Weights of a small CTC audio transcriber.
Model: log mel input, arch transformer, norm rmsnorm, layers 6, width 384.
Training: adamw at rate 0.00064, batches of 64.
Data: trained on read English sentences (LibriTTS-R), 36.0 epochs.
Rows from block 3, named by matrix and row number. Each number is 128 + 32 x the weight over its row's rms, rounded and kept within 0 to 255. All counts start at 0. Numbers have three digits each. After the name is the row's rms in percent of the matrix's.
# q: attention query (model.blocks.3.attn.q.weight, 384x384), inputs 128-255
q.58 077:091102092123121098116136138135186103165111060149163148119114114137082113148093102179126134081100123097144132068105141068098087152077133157124141094111150147124172135178103130058138109110143125084203140154142112122153083096156146090112097118137155136115093110112135102089134130119092118090141151125070102145101174137125119151078144153070135134095117169110162129088152127212190086124115
q.59 074:104150057122101121167117108123172124162169128152125127140156209066167097094141088121114072130127085099126136120139140118086120175150161078100144080116166093115114152167118130132102131133111134224173097148123141152106098167135138145151133145189108112129126165181090138162078190164144129109112128101153140171136138125183140208110153180144101126090154156113104123116167137094107121129138
q.60 076:103094079085108095140088186137083148156118141114136151104114047159134128095075098085088110174119084218118104120148163095137133098098115171177155144144163158091085077111099142129137124138134111077166135129121095150112112116134130121145082141086151126145129097082146181155173073100114103112145125090107105119149090107120132060178094139129143200135186140129094148123091166083098107093077
q.61 081:079103076112115133108095085153113187084178122100109119126152103150058128159080081139136164144146075172166158070089115133146076141107164085118173130097079128135115167128092111155168127142083122121120185129199128099149081151188063155151123118176194127164162097147092115088163088118088147070055131158114098152140145131154143129136154138147146121126107114188169135116069063177132124148176
q.62 086:143106161139169173088121173100110131105128102100119112116054132124123118158120128073106132077158102103100105167172138188135137096111068138200119083149121120125101169087161107125098175163101085168120125108140093123116100152102156155147145117093174134056055160130131072087146047195156117146153175116165059099104171179143137065139153156113160142160154148074101123184133169123061137131140
q.63 086:108107158200054160160104118083106153183142150101203154137127133178070162114103143120157116123111141156088129136092158121137115152135134138155106120097211119075175110170114125157216101103120113194083204153117141116120063056164152096159065134093157095148126101127104138062156146072124180116154146151098076145165200223084088162078158095134159135121080118130133117145121129131095142106170
q.64 095:119198095183095108078155105056130190102129113082141163135133136140068203169150162180124112114139088120169185125123166150122116157103117153098087121150070089123167172131093108161129161122179105108110116149100115142167075126128130071145121105125137109219151129111131110109150195128088146128109149135108146193122144148130175117115119160118174075114125175127198146127135122139073127061160
q.65 092:116141170155091081100183169150161101154167165078172197111066153146095083162174095151128110127059149184166142086137094143099110149126140155108114145116155118114112099166201080164167090165155151151136148193169133099152110133115111113147136087151082065084149171093161140045116145150147116133088158152076127160132139199111083162053104117082106137139088110145154193124177134156117094130106
q.66 101:119130170137109164071155128165083085088170158163176119135109158183105134077078132137160135152098094163173169146125207192165156164115159146077143089123112129168155134089137059141066114079105103132079104143092124101176086156097178082126064061137141140159110174137153145115154142050115124094090137099141102097132104114127162076130182157103197144108106092172090136111107101142137130104144
q.67 095:131163170137190133144125092129182163141084163070166076089085156137083110134141059159167114109189131133109148155115082118202129200104105112122147076115103116158143142129141122131127108162126101128190130097135124104178126100144094062159065168160167125105116115171133117085179165127086158131129117119156077078120180134198130129072148122125166107140144094080102116128146169073140152112138
q.68 084:150115155121137059096080094129100128140149125095183139150143112184121048146099180073086154138180151111147103052134082125154119154136202082184094152128131169104053118111180100131130117227110088157093159106193152099132144107129078132157139139106078094167161115054140159091155148121186129124131111182117180106175150116108087180107126169190105151149082098127077130111113049110122121125128
q.69 093:139137166183147113112106165117195153137143078105120139153163138182137146125116137159158090109139161162135114158129131135108157117109098114129079049146163162112192167149123094122170096152177109126186161188114104139171105120145123086186080102114179115113207071142132134091107099128167098109113135178128077081148185176133152183076133134123154104161127082132069200077116131118162122120128
q.70 098:140148181076123169190113201191169160187107089072187078082104131154161149164167119114150140106184133111090103120145101134127128136128065128161131150138133135120120148128142167133154150220153117153174151162160113105133083122126107132144143170129152153107119099073098109076139132173156132129150180140109132169141105178108182130123124169148150157124134100073116097117113131105126094104083
q.71 099:115105127149172158097087096065087086123069096084167108168151129126082168110101172104108114109204133137159156130127181167172101120117168113124119092163165106122177128109121086166096143047109057085091135162105122110115049143135181124186104099159130075124129190136113139095161180112124106110121114146141114112095134149125133080122130166120157028094118170102108119129150155124064136108143
q.72 088:099146147101119126147088130136152149105139112106105168179116121127153079061059150117141106119161093124118090056109131171112019025110136142105119079053147153150131085140123088137103126110188102127097097137119117129150094193136102107099113150100118122153144112097125137166150180102112109111155120154118228061121093053147126141121174138093188129086114063135141157171102074101193148124105
q.73 098:121058113147088088146170157148134159145100164136108128150118205173202160119164134091116104169088047073133091119163094189118120090130087128102153204068125145082164186173122170115115071226152125126133138127125185099136124156089137108092109084136186103193110152098110114154110124133122119113122107128061109170165112167146057172131116111133134194108140144127148093119142073136170120122128
q.74 087:116060092131080105124126070091115103169152110141140156119125150115128157134146151128122113083083156163084138143129118088136101126121099121094086146098220155122135086114080140095148182130173154147118186142120217168161162143124087088143166133117132140107124112052161091148095105124060168122167084110118136198134181190134140184123100093123065144161159135141115138092153084121144085083126
q.75 099:122203130105192144099102085073132141134121069096173111128127117103107202117088106124149125126143158113125125182145147096183084094067146142160080098143130122159091166051130118149100180077142127132127183160131119081138151132127048101146149084157160034119103191150068115075138153114090116105166119135139085082067108092135094157073129111063089085123139110183136155185093149163117157107142
q.76 102:137132139124125118136163099177121094110088162145135143168143150143126155095083176155137106197082089151148127139159174135151130137125155113110203148079122123109171089076140069094068124134110110133080096122147098136149131140146201154092155130121111121152206110112103148110105100079098111087028119082138103149114105104107081142101121143121121142144130124120095068143123086077143131159140
q.77 085:103187151067170197114155118135110102151088175102195136120101134090109152144161151142141114155139064070082118156154084174131190113121149140161110093092065088152157126101070106063084160125148082098158115108132106108168122086098136115158123119124158169167132159093189063116135086096113163130100101094145099072132103133127114115065123116193132152126049106120122117139118123114073150068119
q.78 081:074110134147150124091117104092048117133105119123101121043172115144128163156125049065155178079137140163127129128086139118065136145140073091090087077141186165100132110085120157098129170047132123081120161073119104163164142119145050109108139156112129159092102098170168126152126119136107106159135165113137121116048178188166132139132117120073030134104103199183157143093138158141095160157146
q.79 094:073142153155170061110197116124072102159151100145114172166193228151100141187156158137072142175078095126143142149110133171082102110137137137083094190143121110127190048174153092146133105141126164086096151075141145153148151123113140195081146144134049136114111117150162130145101145161160077163127089103137136206125101130101140127131196109090130181148142166160180183115146050133150112183119
q.80 093:107120094089169166102076117097165144094142095147101093166143075118126197060093111164087150114166135139121112115101129117111081161105135101118138092130088126142107110049157067142029136072128154091100126139110084080149092170151131146141112126115160122122094193178057135096109132124067109110173110165124122101127110094123150091180130155082148069119119168129083101178155121141079161077141
q.81 089:158094072051197216120098174118118107152096096098132096122092102077095088083086146104069111169125063102138068084140126158144085151110134140150144055126117151130042152048141153137028123121078119036147136126151114091148096130117085136089168119133165130114109178106071066115164106155105098096181141134068122074145119084145104082158158123116105112099128109108144138147107114154126108179098
q.82 085:093122159210125092174153142159140124205133106156176120091106171120146148100162155139152126129112127160135120117150136126104093063150102094096144123115191162073188074121133151140125136078144132151113117101155170158091135153097172186115144152080135122103091075142126182138096151162092115149126157118125131162119101162132088121151138118129159097096130122092125102121138162129156110117128
q.83 096:173134171082146137155131107161065142115141094114095086146177116080100127146128071112066123168143166124157147123051167156119160120092173132120140126166110091089166149166190098174125133095141119145128073155138111106090102116105205154126078141145112177131099184163079166152109116146110150134130116150147142125111121114094151074103145054091151141109179092122176171176065100117106117134081
q.84 101:130153126108174110080129112099158121171184120113095122164124153136098116178133051114149074125127121123126153200167112145117133120142150143108166104113137118114134173054173179133107096110157126085194114114131135092187100096119134152118100103162159106109135177118154130136149144128099117186092148118127118088183092132144127093103200115046180149104162133163089153185119129140112113179095
q.85 088:158087159126134153184156149147112092143115160129146092148151118194108102032136133126098132106141161150146070095094180142128118099163126090089123184111158107153144119125117080165138128116173161139093043131151162173113113150144189191106137135118105146153147126111119107116161105120161122148097179079140149142171116159109099106103114113188145174119120122197149085138101140149138137065143
q.86 093:124152166086141133141152117133176145096073156165132121110039147075150127112178125152136127145160124130123097102136143120143165144117146124167090101157102072125158097123169126091117130130082157157119124110156144119104094085116178127084136113115111171104037155142132153148133110165147142099096162109130177091100140135109124081163144137122154134103096123094166116156178156134067188124157
q.87 098:135163167093148093154147120150100134128122201198154094162105095181200091087159167161156128111109102104108122082149120200129133118128119094139162131098186105141142108129120116115098102163136143123061130113068074147166136226117184157071144110083174146160116117112126145138159098113110083077050154150114156127158063139115107109149118177166114105124120083093084088160148064109145125170094
q.88 086:101110080153062179131131180147140121104133118126055160120138091098114130145099157152173122161090104085120141121152143090077103088157075162105123145130150152156114143157085085112111140130105097138159082112147145200070106044172134118090178169098114194103109075087071095151180050144091143092113167129105165134184097103182110123194143125159155155109132140100119088121103114088150095152145
q.89 092:126128165114138149108130158119134202091131120184144080080116130158141195155115107155159097145106140161119106206141166142119119147098126174158117087117125097150129140148170085094092162178086123183178081148115143106055152070152148146136134124155132138138080160116112163106164129069129085128147134172124112105141129109129173103148155128156172163172145123110145194152116198141133181169077
q.90 086:155142195150127194149097126134130136086181113139105182075132131104113150091122128128156133080161161126094134169071209116062110121161098157146150200136158089096144141149134073149171133139114148197117069135141194179113136166137141123142148089110140141126142117100119182094112159112168163135143151170100100087178114143135154102107097096165154141199155125167144167144110123125140130139135
q.91 099:177137113130162111117099130122118168173191163191108171159141128176135082124109110099087110159116149093122084105137113127173126135103146084116128160164117133090090108119184129151123079129152202128064134095089107120102162184118126158180096153106124102153161103116117124138134147126141121158119115111135140197068126111123124137097115133105077135146146114151108162214135093071125089123166
q.92 096:126203132117129161103116125181187130103115136107126129150159163147069094136105151140111097135131100176070137129119150117162085190129155128163171028142078085127171114122136109134107113088134080128115161126093025094173090155147144178136115107096116117129122106115094124087105125092094137112093129170146071082120191105130131146068099134146169144143057078131120141121087105155134146117143
q.93 089:156124070094085097148112104135105160181126091126096096132181106091128128166139086079131113128186128106107112130108106120154120096081107145161091129098168128117113139160207155116101174153112199170133113094160151093098116123031149102116143192165139163121123206167082165171144186153094203109171178113122183116108095144148120118142125096143110120096160147143169077162088097162111104144138
q.94 087:156152193119151110110109117084175116149180095154174133160158117100151125126116135196161178068155143105111088136114148125093044151178143138107072098119188210114120130159130172115134106139143133119104172162108132128108145131197142138145172137141119107081119122113074123111124189139127077141178126082099102187110135135128143128120132131133163135131104112097117120090189097121119133107129
q.95 093:153108144089121180111164117147082120117141166113098171114084069097116071124187072059135158133102132107128147106081055123098118137110085189108084136129132114120098121141091152134167138189132161115110101041110206146127092095075116130145139086096108176164132114075174092123100072120210132163163101136108146115114126194088110098127076121123131150103134114131193094106131131122180107109082
q.96 094:076128103070118100138126132110146109094099090080148185159123175107105114150097155122160163153128086127113127149171110124148135109132108141155123168119072069144151099150162115106078163156204136209061108130100147119077115129121168119153085072116079115132113137148082137155149144103170092117133179131131094099081088170116127075184112168139137086097188184151181149076146108103157174072116
q.97 090:092152185134147078132080131144127120186127144085169110048138176153071127127137078124145113112165165178105178146119103106133062116154146137122146146120113108188119136134144132142112171092142047156104161153124088177171094096134098097130091123086145070112111091135145163036127145067103130125134113117082119079110130163141135159106108097129116085163090154135144149167130124165097152077119
q.98 104:138130126159099113131119103129051059148139196181103100100141150190139127152131120171071173144092092128166166094086139122131141178192157126104142167154082085141155082120159170198054115096077109154093156074095080163124135103162092130125134100137179159155144111118120099104108122090157102136133149137167109148116140088105167116195085125194150163110115164146134152092123110151086170165149
q.99 098:107159196168127105199112125098180125178122181083195211102112149145106122198127089164160166104097122188155169101148170102182075196121124123103117122098155127099123150097107190103174135144103130097142197170150163155124154066172119092196114136118118116155148121155141104112148165077115122119107113130112137104074183098163151170065085146145089127155127113103140103188127115116142118100096
q.100 089:171124034120095106109108098110127084095135088137077082094123127056122115165114126158111133173137087131094050074151104091135113159156152136118046129143138132126112146124142071119098134124138150134151179116111104119121121109185119104193098132108098101131090143113163188140108088116118131155164157110133104127151165118112098114105162158100172138134118138209101138164132120016139161136087
q.101 089:127188174073162138168154133099181153135143108086125150157107164139079112129095174119114087120131145162101052170175101114173127071107126128174082110029107140094165141090125102139120151094186155060199147108107093130157130098161147052079156097139095067163178132125142131096121078123059142139105137175138110125112105143106143172107109102113161131155108133131085135172133153101160128077136
q.102 098:106143133078121124174190127163157137148155132078182128127084134073120131188128175142132116072167131178069119136177144148122135109108060110116130048126136147099159140133108139174122135145142122097159120139178186094141076119167126129170116121129146139185134125120091106120155131203087168094093162182108148105108136176076053121117154129132155142129157083108110144151134155179105122106133
q.103 097:146120143173136117128131119148151125121087176129143145181207060118081097097165102170081107155132135139149136130064101141123103146153186101087115088122110096120153096151110143101135107074131168098106145156125111165115126108104186108114104169128085137098164128111149118158145137116206141125103180118156168164091151037209176114106130140165148100108098129095131051048092117072140163153133
q.104 086:162132151154147132147111106128138124144098110125143101146132075168144154175099160157143124095158115161168147093140131146118104079186113181170119113165107162141167185222127109165059103127139078123137035145076095120115147113155140163112167126131152140126127130118156130150131111151099087135167099142176135152123065045089110117139156100166124085119134140165135099143079096149052139149131
q.105 102:157137112078098122149161095159100158072146095098162138138072168125181138166111111144126108136077086166127133189144135120151108145142087107159182193105156153138101174173192143125116110164177134123058121146112114107130107104143108125098143132164150151189151136088072127104164139128114135115125145142083092111193137254094109157038120140128137185110129141054180149200133101156139106102154
q.106 084:134086154098141113116162103104186121084106136115143125074159109100142172081042132144116072134116170162138139161102165100084077101105132128095148122044157130164127095082132106064154142123174190125145116145147111142154168148128107101078071115125126135106156072102126120128139167153102118123109112149095123201176108121094119160152172095119079082135141191099092166130160095141163135098137
q.107 093:133071180182170158061112104081135146179087123102168151132169100107111121095148156142115110123159113155159154134112157141109153138133194156099104119089184112182140117083129147144142090082117168099153170145122120074172147112162124086103162125122162053111178083154134119142107102113116079078139127091103097163087173088141109130077174100149099093134131082113125121118120131138162082127140
q.108 089:118125136156111176067123124104142136091099137125115119061145157185171187099134085136096150165108113141172098086103137105134134119126084098152167135162145128075117101122114065121147129096090124125096171198091117109121102158193137084118113138078091139111124164118151154113115082111122094116096113132136131173124115061159115092106166083084113138149163119135067133145102097154138180112133
q.109 094:132115117091123135128158145145126152123091130096211146118083159079134092136112114090178158115077101130146084130177178137132104119099097113166102160098176172116104152133172155115150128121171103082160213142167120084160147088123149108090168125108168178165142132076114105097136068119083137136114162151095113115147105229096075163083117127140168135106073086081138098176155150177138106126117
q.110 090:127113116193124103076109173195087110157154083133078165116083182116131096157141085104146066116118128089111119118069161115110189095142146125164128077086129177077109072070080164095158160119132175083126156098111123105170125118135116170077148208192117135153148100143135121178080131130047111185159119077102152087078102154136122145106137131118065169181108127156155148086154152109122056163087
q.111 091:122085102104139056073133131110146068152099115117165164126109166126142183145155133090141066139117057181158094148127133151134169132136108178166116122101193136132141077138141163061167119148123095148170178113101114099186146105074131134123116123093103132123099045150136168098155112138149159135144106096124096118132075133159130133104173138069077129126130148132101155148211170055166065134082
q.112 091:117144137136155160108105138107109118080144135115066099091098066138094158084156120148081134159190118135110136113202155101087118148166097125116150110165115056179110175127131058155124153111117092078118076090146179128181098151095119158114167089069124082136108197134200168128126131130121098110108129134139174168126113110100107109166115152150178134167081111161172101143072081136053146129156
q.113 095:162131128090153182054192137172077138087165165126114060150183070126134089097176101077090156147120115144067114147117094147099117141136199080142098156152144095140176129093185100140143111137064132084085134087055112060135164122124189136088161120175158126095143174065192145098096082116107099082083113112158169128173145129097118125163162109168132163128072130116101080079144058160068132108156
q.114 094:136127179118086115160118141149134142188127210187205126174128145113125147146120121170125158130122077199187121126146159128070135132135114144106077153090208138081146094061113149086180128119116076097128151139136173151141165151111179127125131127104158184147177123114116133151147125163094118162123114145116113112139132183108162095083109202111093119057135142104129095073167150143103052090140
q.115 100:156150179142137104165189125161145085111163153096118079163156133162117118119118115098082116108118107115158085133112109183101162118142163119143142185175137086136170158177157086144092113081149116157157144140146088125169132092092147124132077114109130165165167147133149153175096100143194108176106143147164118146111127116136179086093145144126133136134179107123123121077141115086138156126149
q.116 089:034102153176112094112111197163115140205131161124151145136083184155118128185131089098117090086137185116129066113186144096115163108156103105127076159125128179136103116128122231091107111146155141118206192175107166160206154075069140165131116179113155052145093160158149131132099128098141104148138118103101184135119129119124145145138116123123187116177118026123102132092154141143095098144079
q.117 091:099140095146097089155108111146139086128158084109136161189144177156099193103128134153103154077078104123094141112077147157118107089144126058160096127109166100116154052108139116132128168149127136153086129080121147181168124141139156124118115124115122141133193073125120142147100112145103099152161165134127153043089079173131136100151091145159140168121111161119156149126129089121165125096091
q.118 093:103148128075158153130130155121114136117098112141119133158131119162161128107143121105084071137112113151181132098163128118158172171125128115173160176161131069152131127164173164163114166180114101159114134091100130143089119063129162147163138128123177218117072109155169135141158141096103159150134099143113090106105140156128103082163133199126190105094088148120167098153116135122073165122135
q.119 088:128158100057087161126181165152094198127124149135140108176037104151175108121115174160135138146147104116129126140192095126102083127149105146113171089151151140198138146117160151152102092132112120119121029144134117137135142138059148143146137097150151161171099123116133117143166096133116108106136094161103147122155108178045163099132101127153170125074097146065123086169144139158065136165123
q.120 094:123091089097136190098129117105094167113132134160146104113126084117176139089087148149159138208166132106105118150146132087103141102157105132173163142113104139146157166166141099145146125152109135134115027131104106144085129102129146114115163082161121207135118153123097147177128094168149164111100151160145124134167092133088096153180141050164160122098142136129160111074105126115129147164156
q.121 088:091066114108090135070094094092117162075089072123076161146139142128132131175143054109154155127092033141196194130077127107100137146128165115113099135154136104176147090084162093199105129085174085221152140173129108165115155127098118136142104091095097172160149127158116144163096153079116117105116087138187153115100115118149110114156125096117140149087127124094126099156077141127130163101169
q.122 093:112105152073149200129085069090118121077156108135074153124136123064112160124105122163130165095136160098128074152120104103139164111208072126157137153141129121178186139130103082192094144124111128173173140107151178146131109170123140161169132116098082181087092148149104146150147114168157131152166179113119084133150099144113101090207114071171177112118172100189091169180114183127136097150132
q.123 084:100134152130101108139127155162151140090167081109141086121142208142139144147140180136147114080187144093131120142140098135118103164088109214104110188092114115139113103118187117191087136183171145148148175125113116150132134101108140163155116114162083119067097151134148149131172175091102096106153127148119139129122054124161112067135114163096113108154164075095174134215144093108130148105091
q.124 092:129148123127162105126167179161187158110161145057127114142139129136117127167122138095147091168163141074111113118152122162196097129134111133163101073120040137086141168160119100095051141111122119126179165128153111123111115114149140124167146141191098057174105117140130139083090123134154123091145130169112119118120179065182167097124155073130083113172067111154085169154067084150102161128106
q.125 093:169083074134124130095181163177090099119117110129098124190091082112147105129128178088135054132118139112126183125117109151088094139196169184131134145104119137139140101092119184104104114107132136159164108122108137133121171121060121185112136214139198224143131139135089045131139131081102108137173128141152157134118130113112143106107139169130094135139133157077143090059091131106162136207114
q.126 097:096141151068139166172151136088131114151138177138149095182125107063107119146122118178119131105155166129132136122105125149162143104154171171147100140122153086112189148163152156155085106114115129142160146088127169127116093085171164082089125102092133123113066139194183132086180147180109169174115168203173139129110170126134113141139172074152130158110121086130147109140130191153078136091201
q.127 090:106111163120137133134197146183088071100162128129154165083093134081071093140054112120129115093108152093123068129113121147148118091121084108107141154092159125083103108109113092122117135120135184138114136053168138091202164137162111175118083136131096135116123146058111093141141179142167158138114132116110133158177119201125123161098110106186088129089121162150116208137219134070140096165104
q.128 101:149167186125124111083113136092137140168099167132110147109151120107172098164114087163086147170169129149125127124105098097137109063116174130135090084093082146123164125147129086151117106071133086123172178134126115116116107158098122081131079150114106138079151104163105173094107082192100117126123108151134129158096132075128121146119156139110109087161153073074047095164098093117131089179134
q.129 090:071039141091139140067161189124156174147082094107135104101081103106123104055136124120157152174116099086115082111142177150183173130105113105132113154141166115091137127148132102139127141131074126133127034138179129122126185121131165092074117121125104133117094121135152128177143121118144078107099176066099170072172170137138108047124120103124062077035223114163122127094116113114094158105053
q.130 085:079188065124167120176130104102149143107139184144111141125112126119164064115131152135185110100093114117089180117136154151100131160148126135127149087134155078126136141168122133116067114178080086119122147076112088106196087196159064126127107055148110082125151065137135129113190131178112094113160166141112150095160127148107165150070166116138071152117110165135146127186132132136103182163109
q.131 093:121148105172160120179126100121126152147139095164106063125097095120164161163099104153109090050158140126131158183129152109083163104139086124104137069137136075162144182113092188120086149124133167091104151117101144168070081144093130127129092111148144144166150132131077177150039145154165170171145157154115134111107156096133145153144145129144183087132078160112144062052128140121123102136165
q.132 097:127137147124080136151099099129196144106137153141135116099109131177139124079097093104165120127157125179092098178128145084140163147119159125143126112135077119112168151136170143134160100133134061137123124151095125143202090082154151071095101119187175102067078114178144171056161099124150134133078146124102092204110145113190161124162132122105165141152161108115119121074075189149096159094145
q.133 091:075163079174030114093119107129140075125152158126085120057128087166098136136166112129117171150143076152162120106170096175181099057108139149159116142124156111125107147104046104160164090124166060136162097135129081180145132107144110121165124082133145141098134129142174120137194161159111129154147111085150117107121124112103118110104110146091132076109127120110136138157128139078126134146147
q.134 096:123104164147081147063047125098142090136105128113136137124154104166100108117175125103184124102159155154101118145144131128157116144130126142147111139081128076129132120170145073150150124121146072166163172121084101161147063079119101129207050053122100210123118105136097107053165102048138106124110093159078096111083141151097147054145156144089114110120104142170078148154098155120046135068155
q.135 098:138137117130112116182118161124134141096140092147148142120155162187144162098106133116141214121089114111069163188128136084131156142118139183113102132143085131121171150173086165080081104103136174130148088159144127122126124092117127083046116105159147063086112107146147176117135150209189162083135156148083058131101152044183113178182141133153141103133117106109132140182125140168129160140092
q.136 088:120072128176086169153089085144134111171125150146101124173120089174160121135157143180122122147143127166122156090132173158167138118135140160147119129134124055158177152157173109135101096083116043148149139171099092151139114148136185101179109100123186112164140116132127161120100132079186122172172141167136119121066148124130151125084111127128184103106127156143183143106105130104186069064166
q.137 089:155065130072157106160166150142144131160127139118156118130191081150128105137091182124133134184151170165079146168132098113119116115100125104154076164146084138151197117173188150112198149074134100158076152144120112132131138176131122147159142135121139120139133153074108162153139154116121139112146200071112146111150117115127132128104101153041200112080174147148153130105123183135168113095107
q.138 089:100071120108171157126095130140118137113060164127075105152117159126189133104141127116100111086114101136143095120158146091183152189089128091176104163118136078106109126159161098165093058136093147109119166121138159151120171153142142157169134083121108136107044121193090143121132081131129149150129137172119154114179133087129146081083202104113120149096206125118141209131121101141131150131132
q.139 081:188127121131133101128095149163208117132185103116105115122156076171123144181091151153196129107107125178105167126162167117100138118152102144136117114111185169129100184189053124089147146075114112088160119122117108109181108117163098153155177144136159144159132093098067122097153123111092144164127174117124143105128120128135107111108116116068118150101117182161134173061102170145120106050145
q.140 087:110140115135087113104131138147151124140144129157112177146156175153101138141214135123111107127124144130125168104148101124125119170137080156089094109089151125138101148169135110176122153190121156144173122122148162151151156038126100177129164142136115112103147132190178120102135164127122048167097088128153079197142155147154175114149166116146079123159157065138082143078126098156066167100152
q.141 092:120159131091149148106198118107152081104115107121135072113178116148084132092092181104187127185151104145083178174160198125183126108111099087150098094143094105141179119105151105142149151128115084114086113162148106129131139121161113103084087132194170093112117103133079146083120140209132102099140084126090108129169114156125128131086091104084131188081144093096137182119144196173166089095150
q.142 089:143142166147171173190118139158115139080121097105181138091130110154124154156145112122102119145136148094155105125117130087124154145121141126159123127098085144102081210117137121164105161107162092114177129176100153107087084094135109088165125139156172145117076085156210082102165114138112199089134117142118102117148172150200104068172096151107163131173126124139132109125135127153152122141113
q.143 092:128154143178097122108158065126141085168167172096134094092143075127118076077194113176120134148132084170116166079093160133245113164121152096096179116158128123167150154096103064101105078122120148109075141132064073123160100073147112147173096103128132153116099106164129064116168104123121159177122113159118131120149145123100150111090160102109116085098143117124111161113148096120115134113184
q.144 088:125108100143127089112144127103151123148114071118149121121108144176166159105097121143157118082126158128130148140145114121109167158085143131141145059106216125164143170176143175161118129110092193138194119150094122158112137129139161119128154096129114101117053118160205136153158191144081094145142151089105103156074149136183174047150134161136129125160219072172175093144080129106122146107159
q.145 099:077083200115142165155104136194114149143125126111143125160109135138166125069134103141144123125060091130130166137101167111130146120074159142140114178107110180095135158132098193114095101066139133167104090142156187063152127101106080182098172164137115110126110120198156135131181115111122122081119153110115105155149128131140085140158104120118149154148088155134181129153136106178139135160066
q.146 091:133174137105128193165205126173074150109157127127114125101159192021128166194128082165152116140147159130167133157134084110149125131133095147079136112165080114135113122071160118149078175178126135177174150134140152094112159132092064127105205143162149127153152176178145089133125111128110148169110103172121112116145135200158146102079123074176093197134071134145157127127162166165143143195142
q.147 088:146117103114131128083067123102131111140117138169122075158113133133135080145106089159057137116168132136144173133112117169112171086145162115110164130168152075116105094166180098153079130072136129116153161099071100156177147152151180134154182133093044097145121146118176147110161131131121106120145092090135172150146153099107141138116163124115148085171147090146107136157093163066126125186133
q.148 097:134164111111147144157105132148114123138149103105133111102081133115160143143129131106112137080185146164162116103138169045158126124079154170161124130154178140093064156156091180071114146158143141150204154126127135122079106113153127152155155135097109122119175129089147096154188096107087125124141101170158096111094074088120141061144119136074177127167165088115115121234099136117071092129118
q.149 089:076082122098166115150112112065180165176100116111101093150169087204148156149103132108151092154140169148111172154168171128114093133130141171129074104160133189143162163148170134132130151083073098148184157098127126103170154074150178155095119110105166107162195112118122133187097157119145069090156144133134169166081125054178139072088152091137092111158163104100159115125115180097125106115147
q.150 092:145176130083189157101149144077124098120123107077159128084124068090136134176146124099153128153173145205094144137147100119168090123130092140145120164155093127122138152107043157113108124068163148184091152128131136102149131097091059169137156120099146133120117136118143091123119070153124128179125141166130152102116042171091135116124109134079118139177151157125108077165056127108121103098080
q.151 102:117058193146167125105144204128121115147109176104123139164126009107165090108058096138089163174092112153098075095131092122123156115101126122104112144135119179077074090128141130090197111066138122133124077156142139110149145144103092090143141179068150154082101140028154143162129114124144105136111106123123115113113125121117060117134132120128138145153138158101098153105152103149145120165074
q.152 088:082132139167121144163165118088145110210136182106158150144177110171134107113160096161165135082157128151115114099102137188131116054107182116120113136132179114149206109125059133114098071157120098129108160106164144112156085123173169135132159134084144088141241089060133110138105151137141135124114149130154143095129105117131139148157138113114124149083146104027088117114221111135140071059128
q.153 101:143159159154177194086120165085063108125123144143109123079112098094065099162125081121133134100108099052126163101094094067136115178171111146081155132179098123139100141074122148158054199098140153104140170143114161134157138105111061190079142158142126141112124183115142057095123124168071175161140131184149128138130186138118153081158127112167084152174091145159120128152096137174105118156147
q.154 086:165192102122176150118109099112103121090132134077221123131110158159126164123139158077170113127191149153177131154155175112141089151096150117123134157177101053057091131129152114104167106130144102175099118158178132066061136102127172174095142097155135102162163198158093123109116109127139204107168150111091164140134113133085085095090112105086145157148125118145147128131163149104124126117162
q.155 098:091009180144137188147141097060113147181083159148073143156122128131122157127143158193127160171118079162130143145109163161102119163157163134142106141149144112133135093171112161134124102124087114098091056069120124159142097087183184133107117121138140116128152103094134136145085140141185080122069156100122103119135142101140173097155162162184143138079153093128086074119212132116149122125108
q.156 088:067135133176143106140168118143118098100209140057078111193135079149142144158137193118126118093042103095107178146088139111157100143114100117091090127160120164124100083091092156099084139147144148106099172168107174156135136187111149139090136134103104135142095093070109150157138120185103175144148176129129145075122207108161101164114133169102141141114135191125140196079116196121144083099171
q.157 093:209172127162104134115112136091224115129178157143134160154136089184090117087137130122156093100122190148086171151155126101103142182127113134086143119123093105072204137125189084068138126087151091082107124101096132166148079066166102051147080113133153117145147171181118151107142150076136153146095138137107143147169146068170162158080153147101112067115154117152173144092102139147116148116193
q.158 094:118157202181138127118134093092160084120164175111159101131134122127105115089134123115102120175103118164123070129123109152133179020138115121180120123166148133140120090133076147086124140112154116149102095101127148130168120164136142105080092132141106127069184125096130162121111111136215159149096132095140145062070086064131099176135113065139185101158143168185139083135128137123149105140088
q.159 093:122118165128085152130078117077174122104115099118127138128078159111122132204130148182169120116135146171079172168251140096165127155135108201155174101165125118102110154166108077116192090081141103156173174132179102126124133113122144084169077136169217159104100107115099144108175197127115139110141116155110107160116161099146057159132214149089115089137145083085155195132103085135150142099123
q.160 087:197161151160153127145146134087178095134096157119149066150092098159133044089114071119064122090141102128144116101128124150122140103107194085127148097170122117108175135094172135064139102142101113083106124127163087076116160045172163152164130128115157147105178088146153082069124103096159110116132155136110125137122150088119123140092180160118102105166096040101121070128149172151122110136158
q.161 097:149070114087119179137131188094089186144127138136098090136108141131128184119113056131154115159118097137088115127166164127144120190126152141166149159104153200145161146114126113151134078092089121176160189136178216163099160110118147132156117116169124092141127128111069078138098097102112124070059141066090112189181128119130105074072163098151135113075234147114118130109030093155145113125132
q.162 092:151161112099122127140131165136069177126152207156147117199114195106180114132148092147110125108122142096129134099118121060150142148116174062071169159129158089123104064172062135149149075178074145177096122093136144123128119139145129062133155120108116096152178124152101081121078165084151146132105095115133111167105143116104140094084124146160157132161083151113155126153146095099057154106099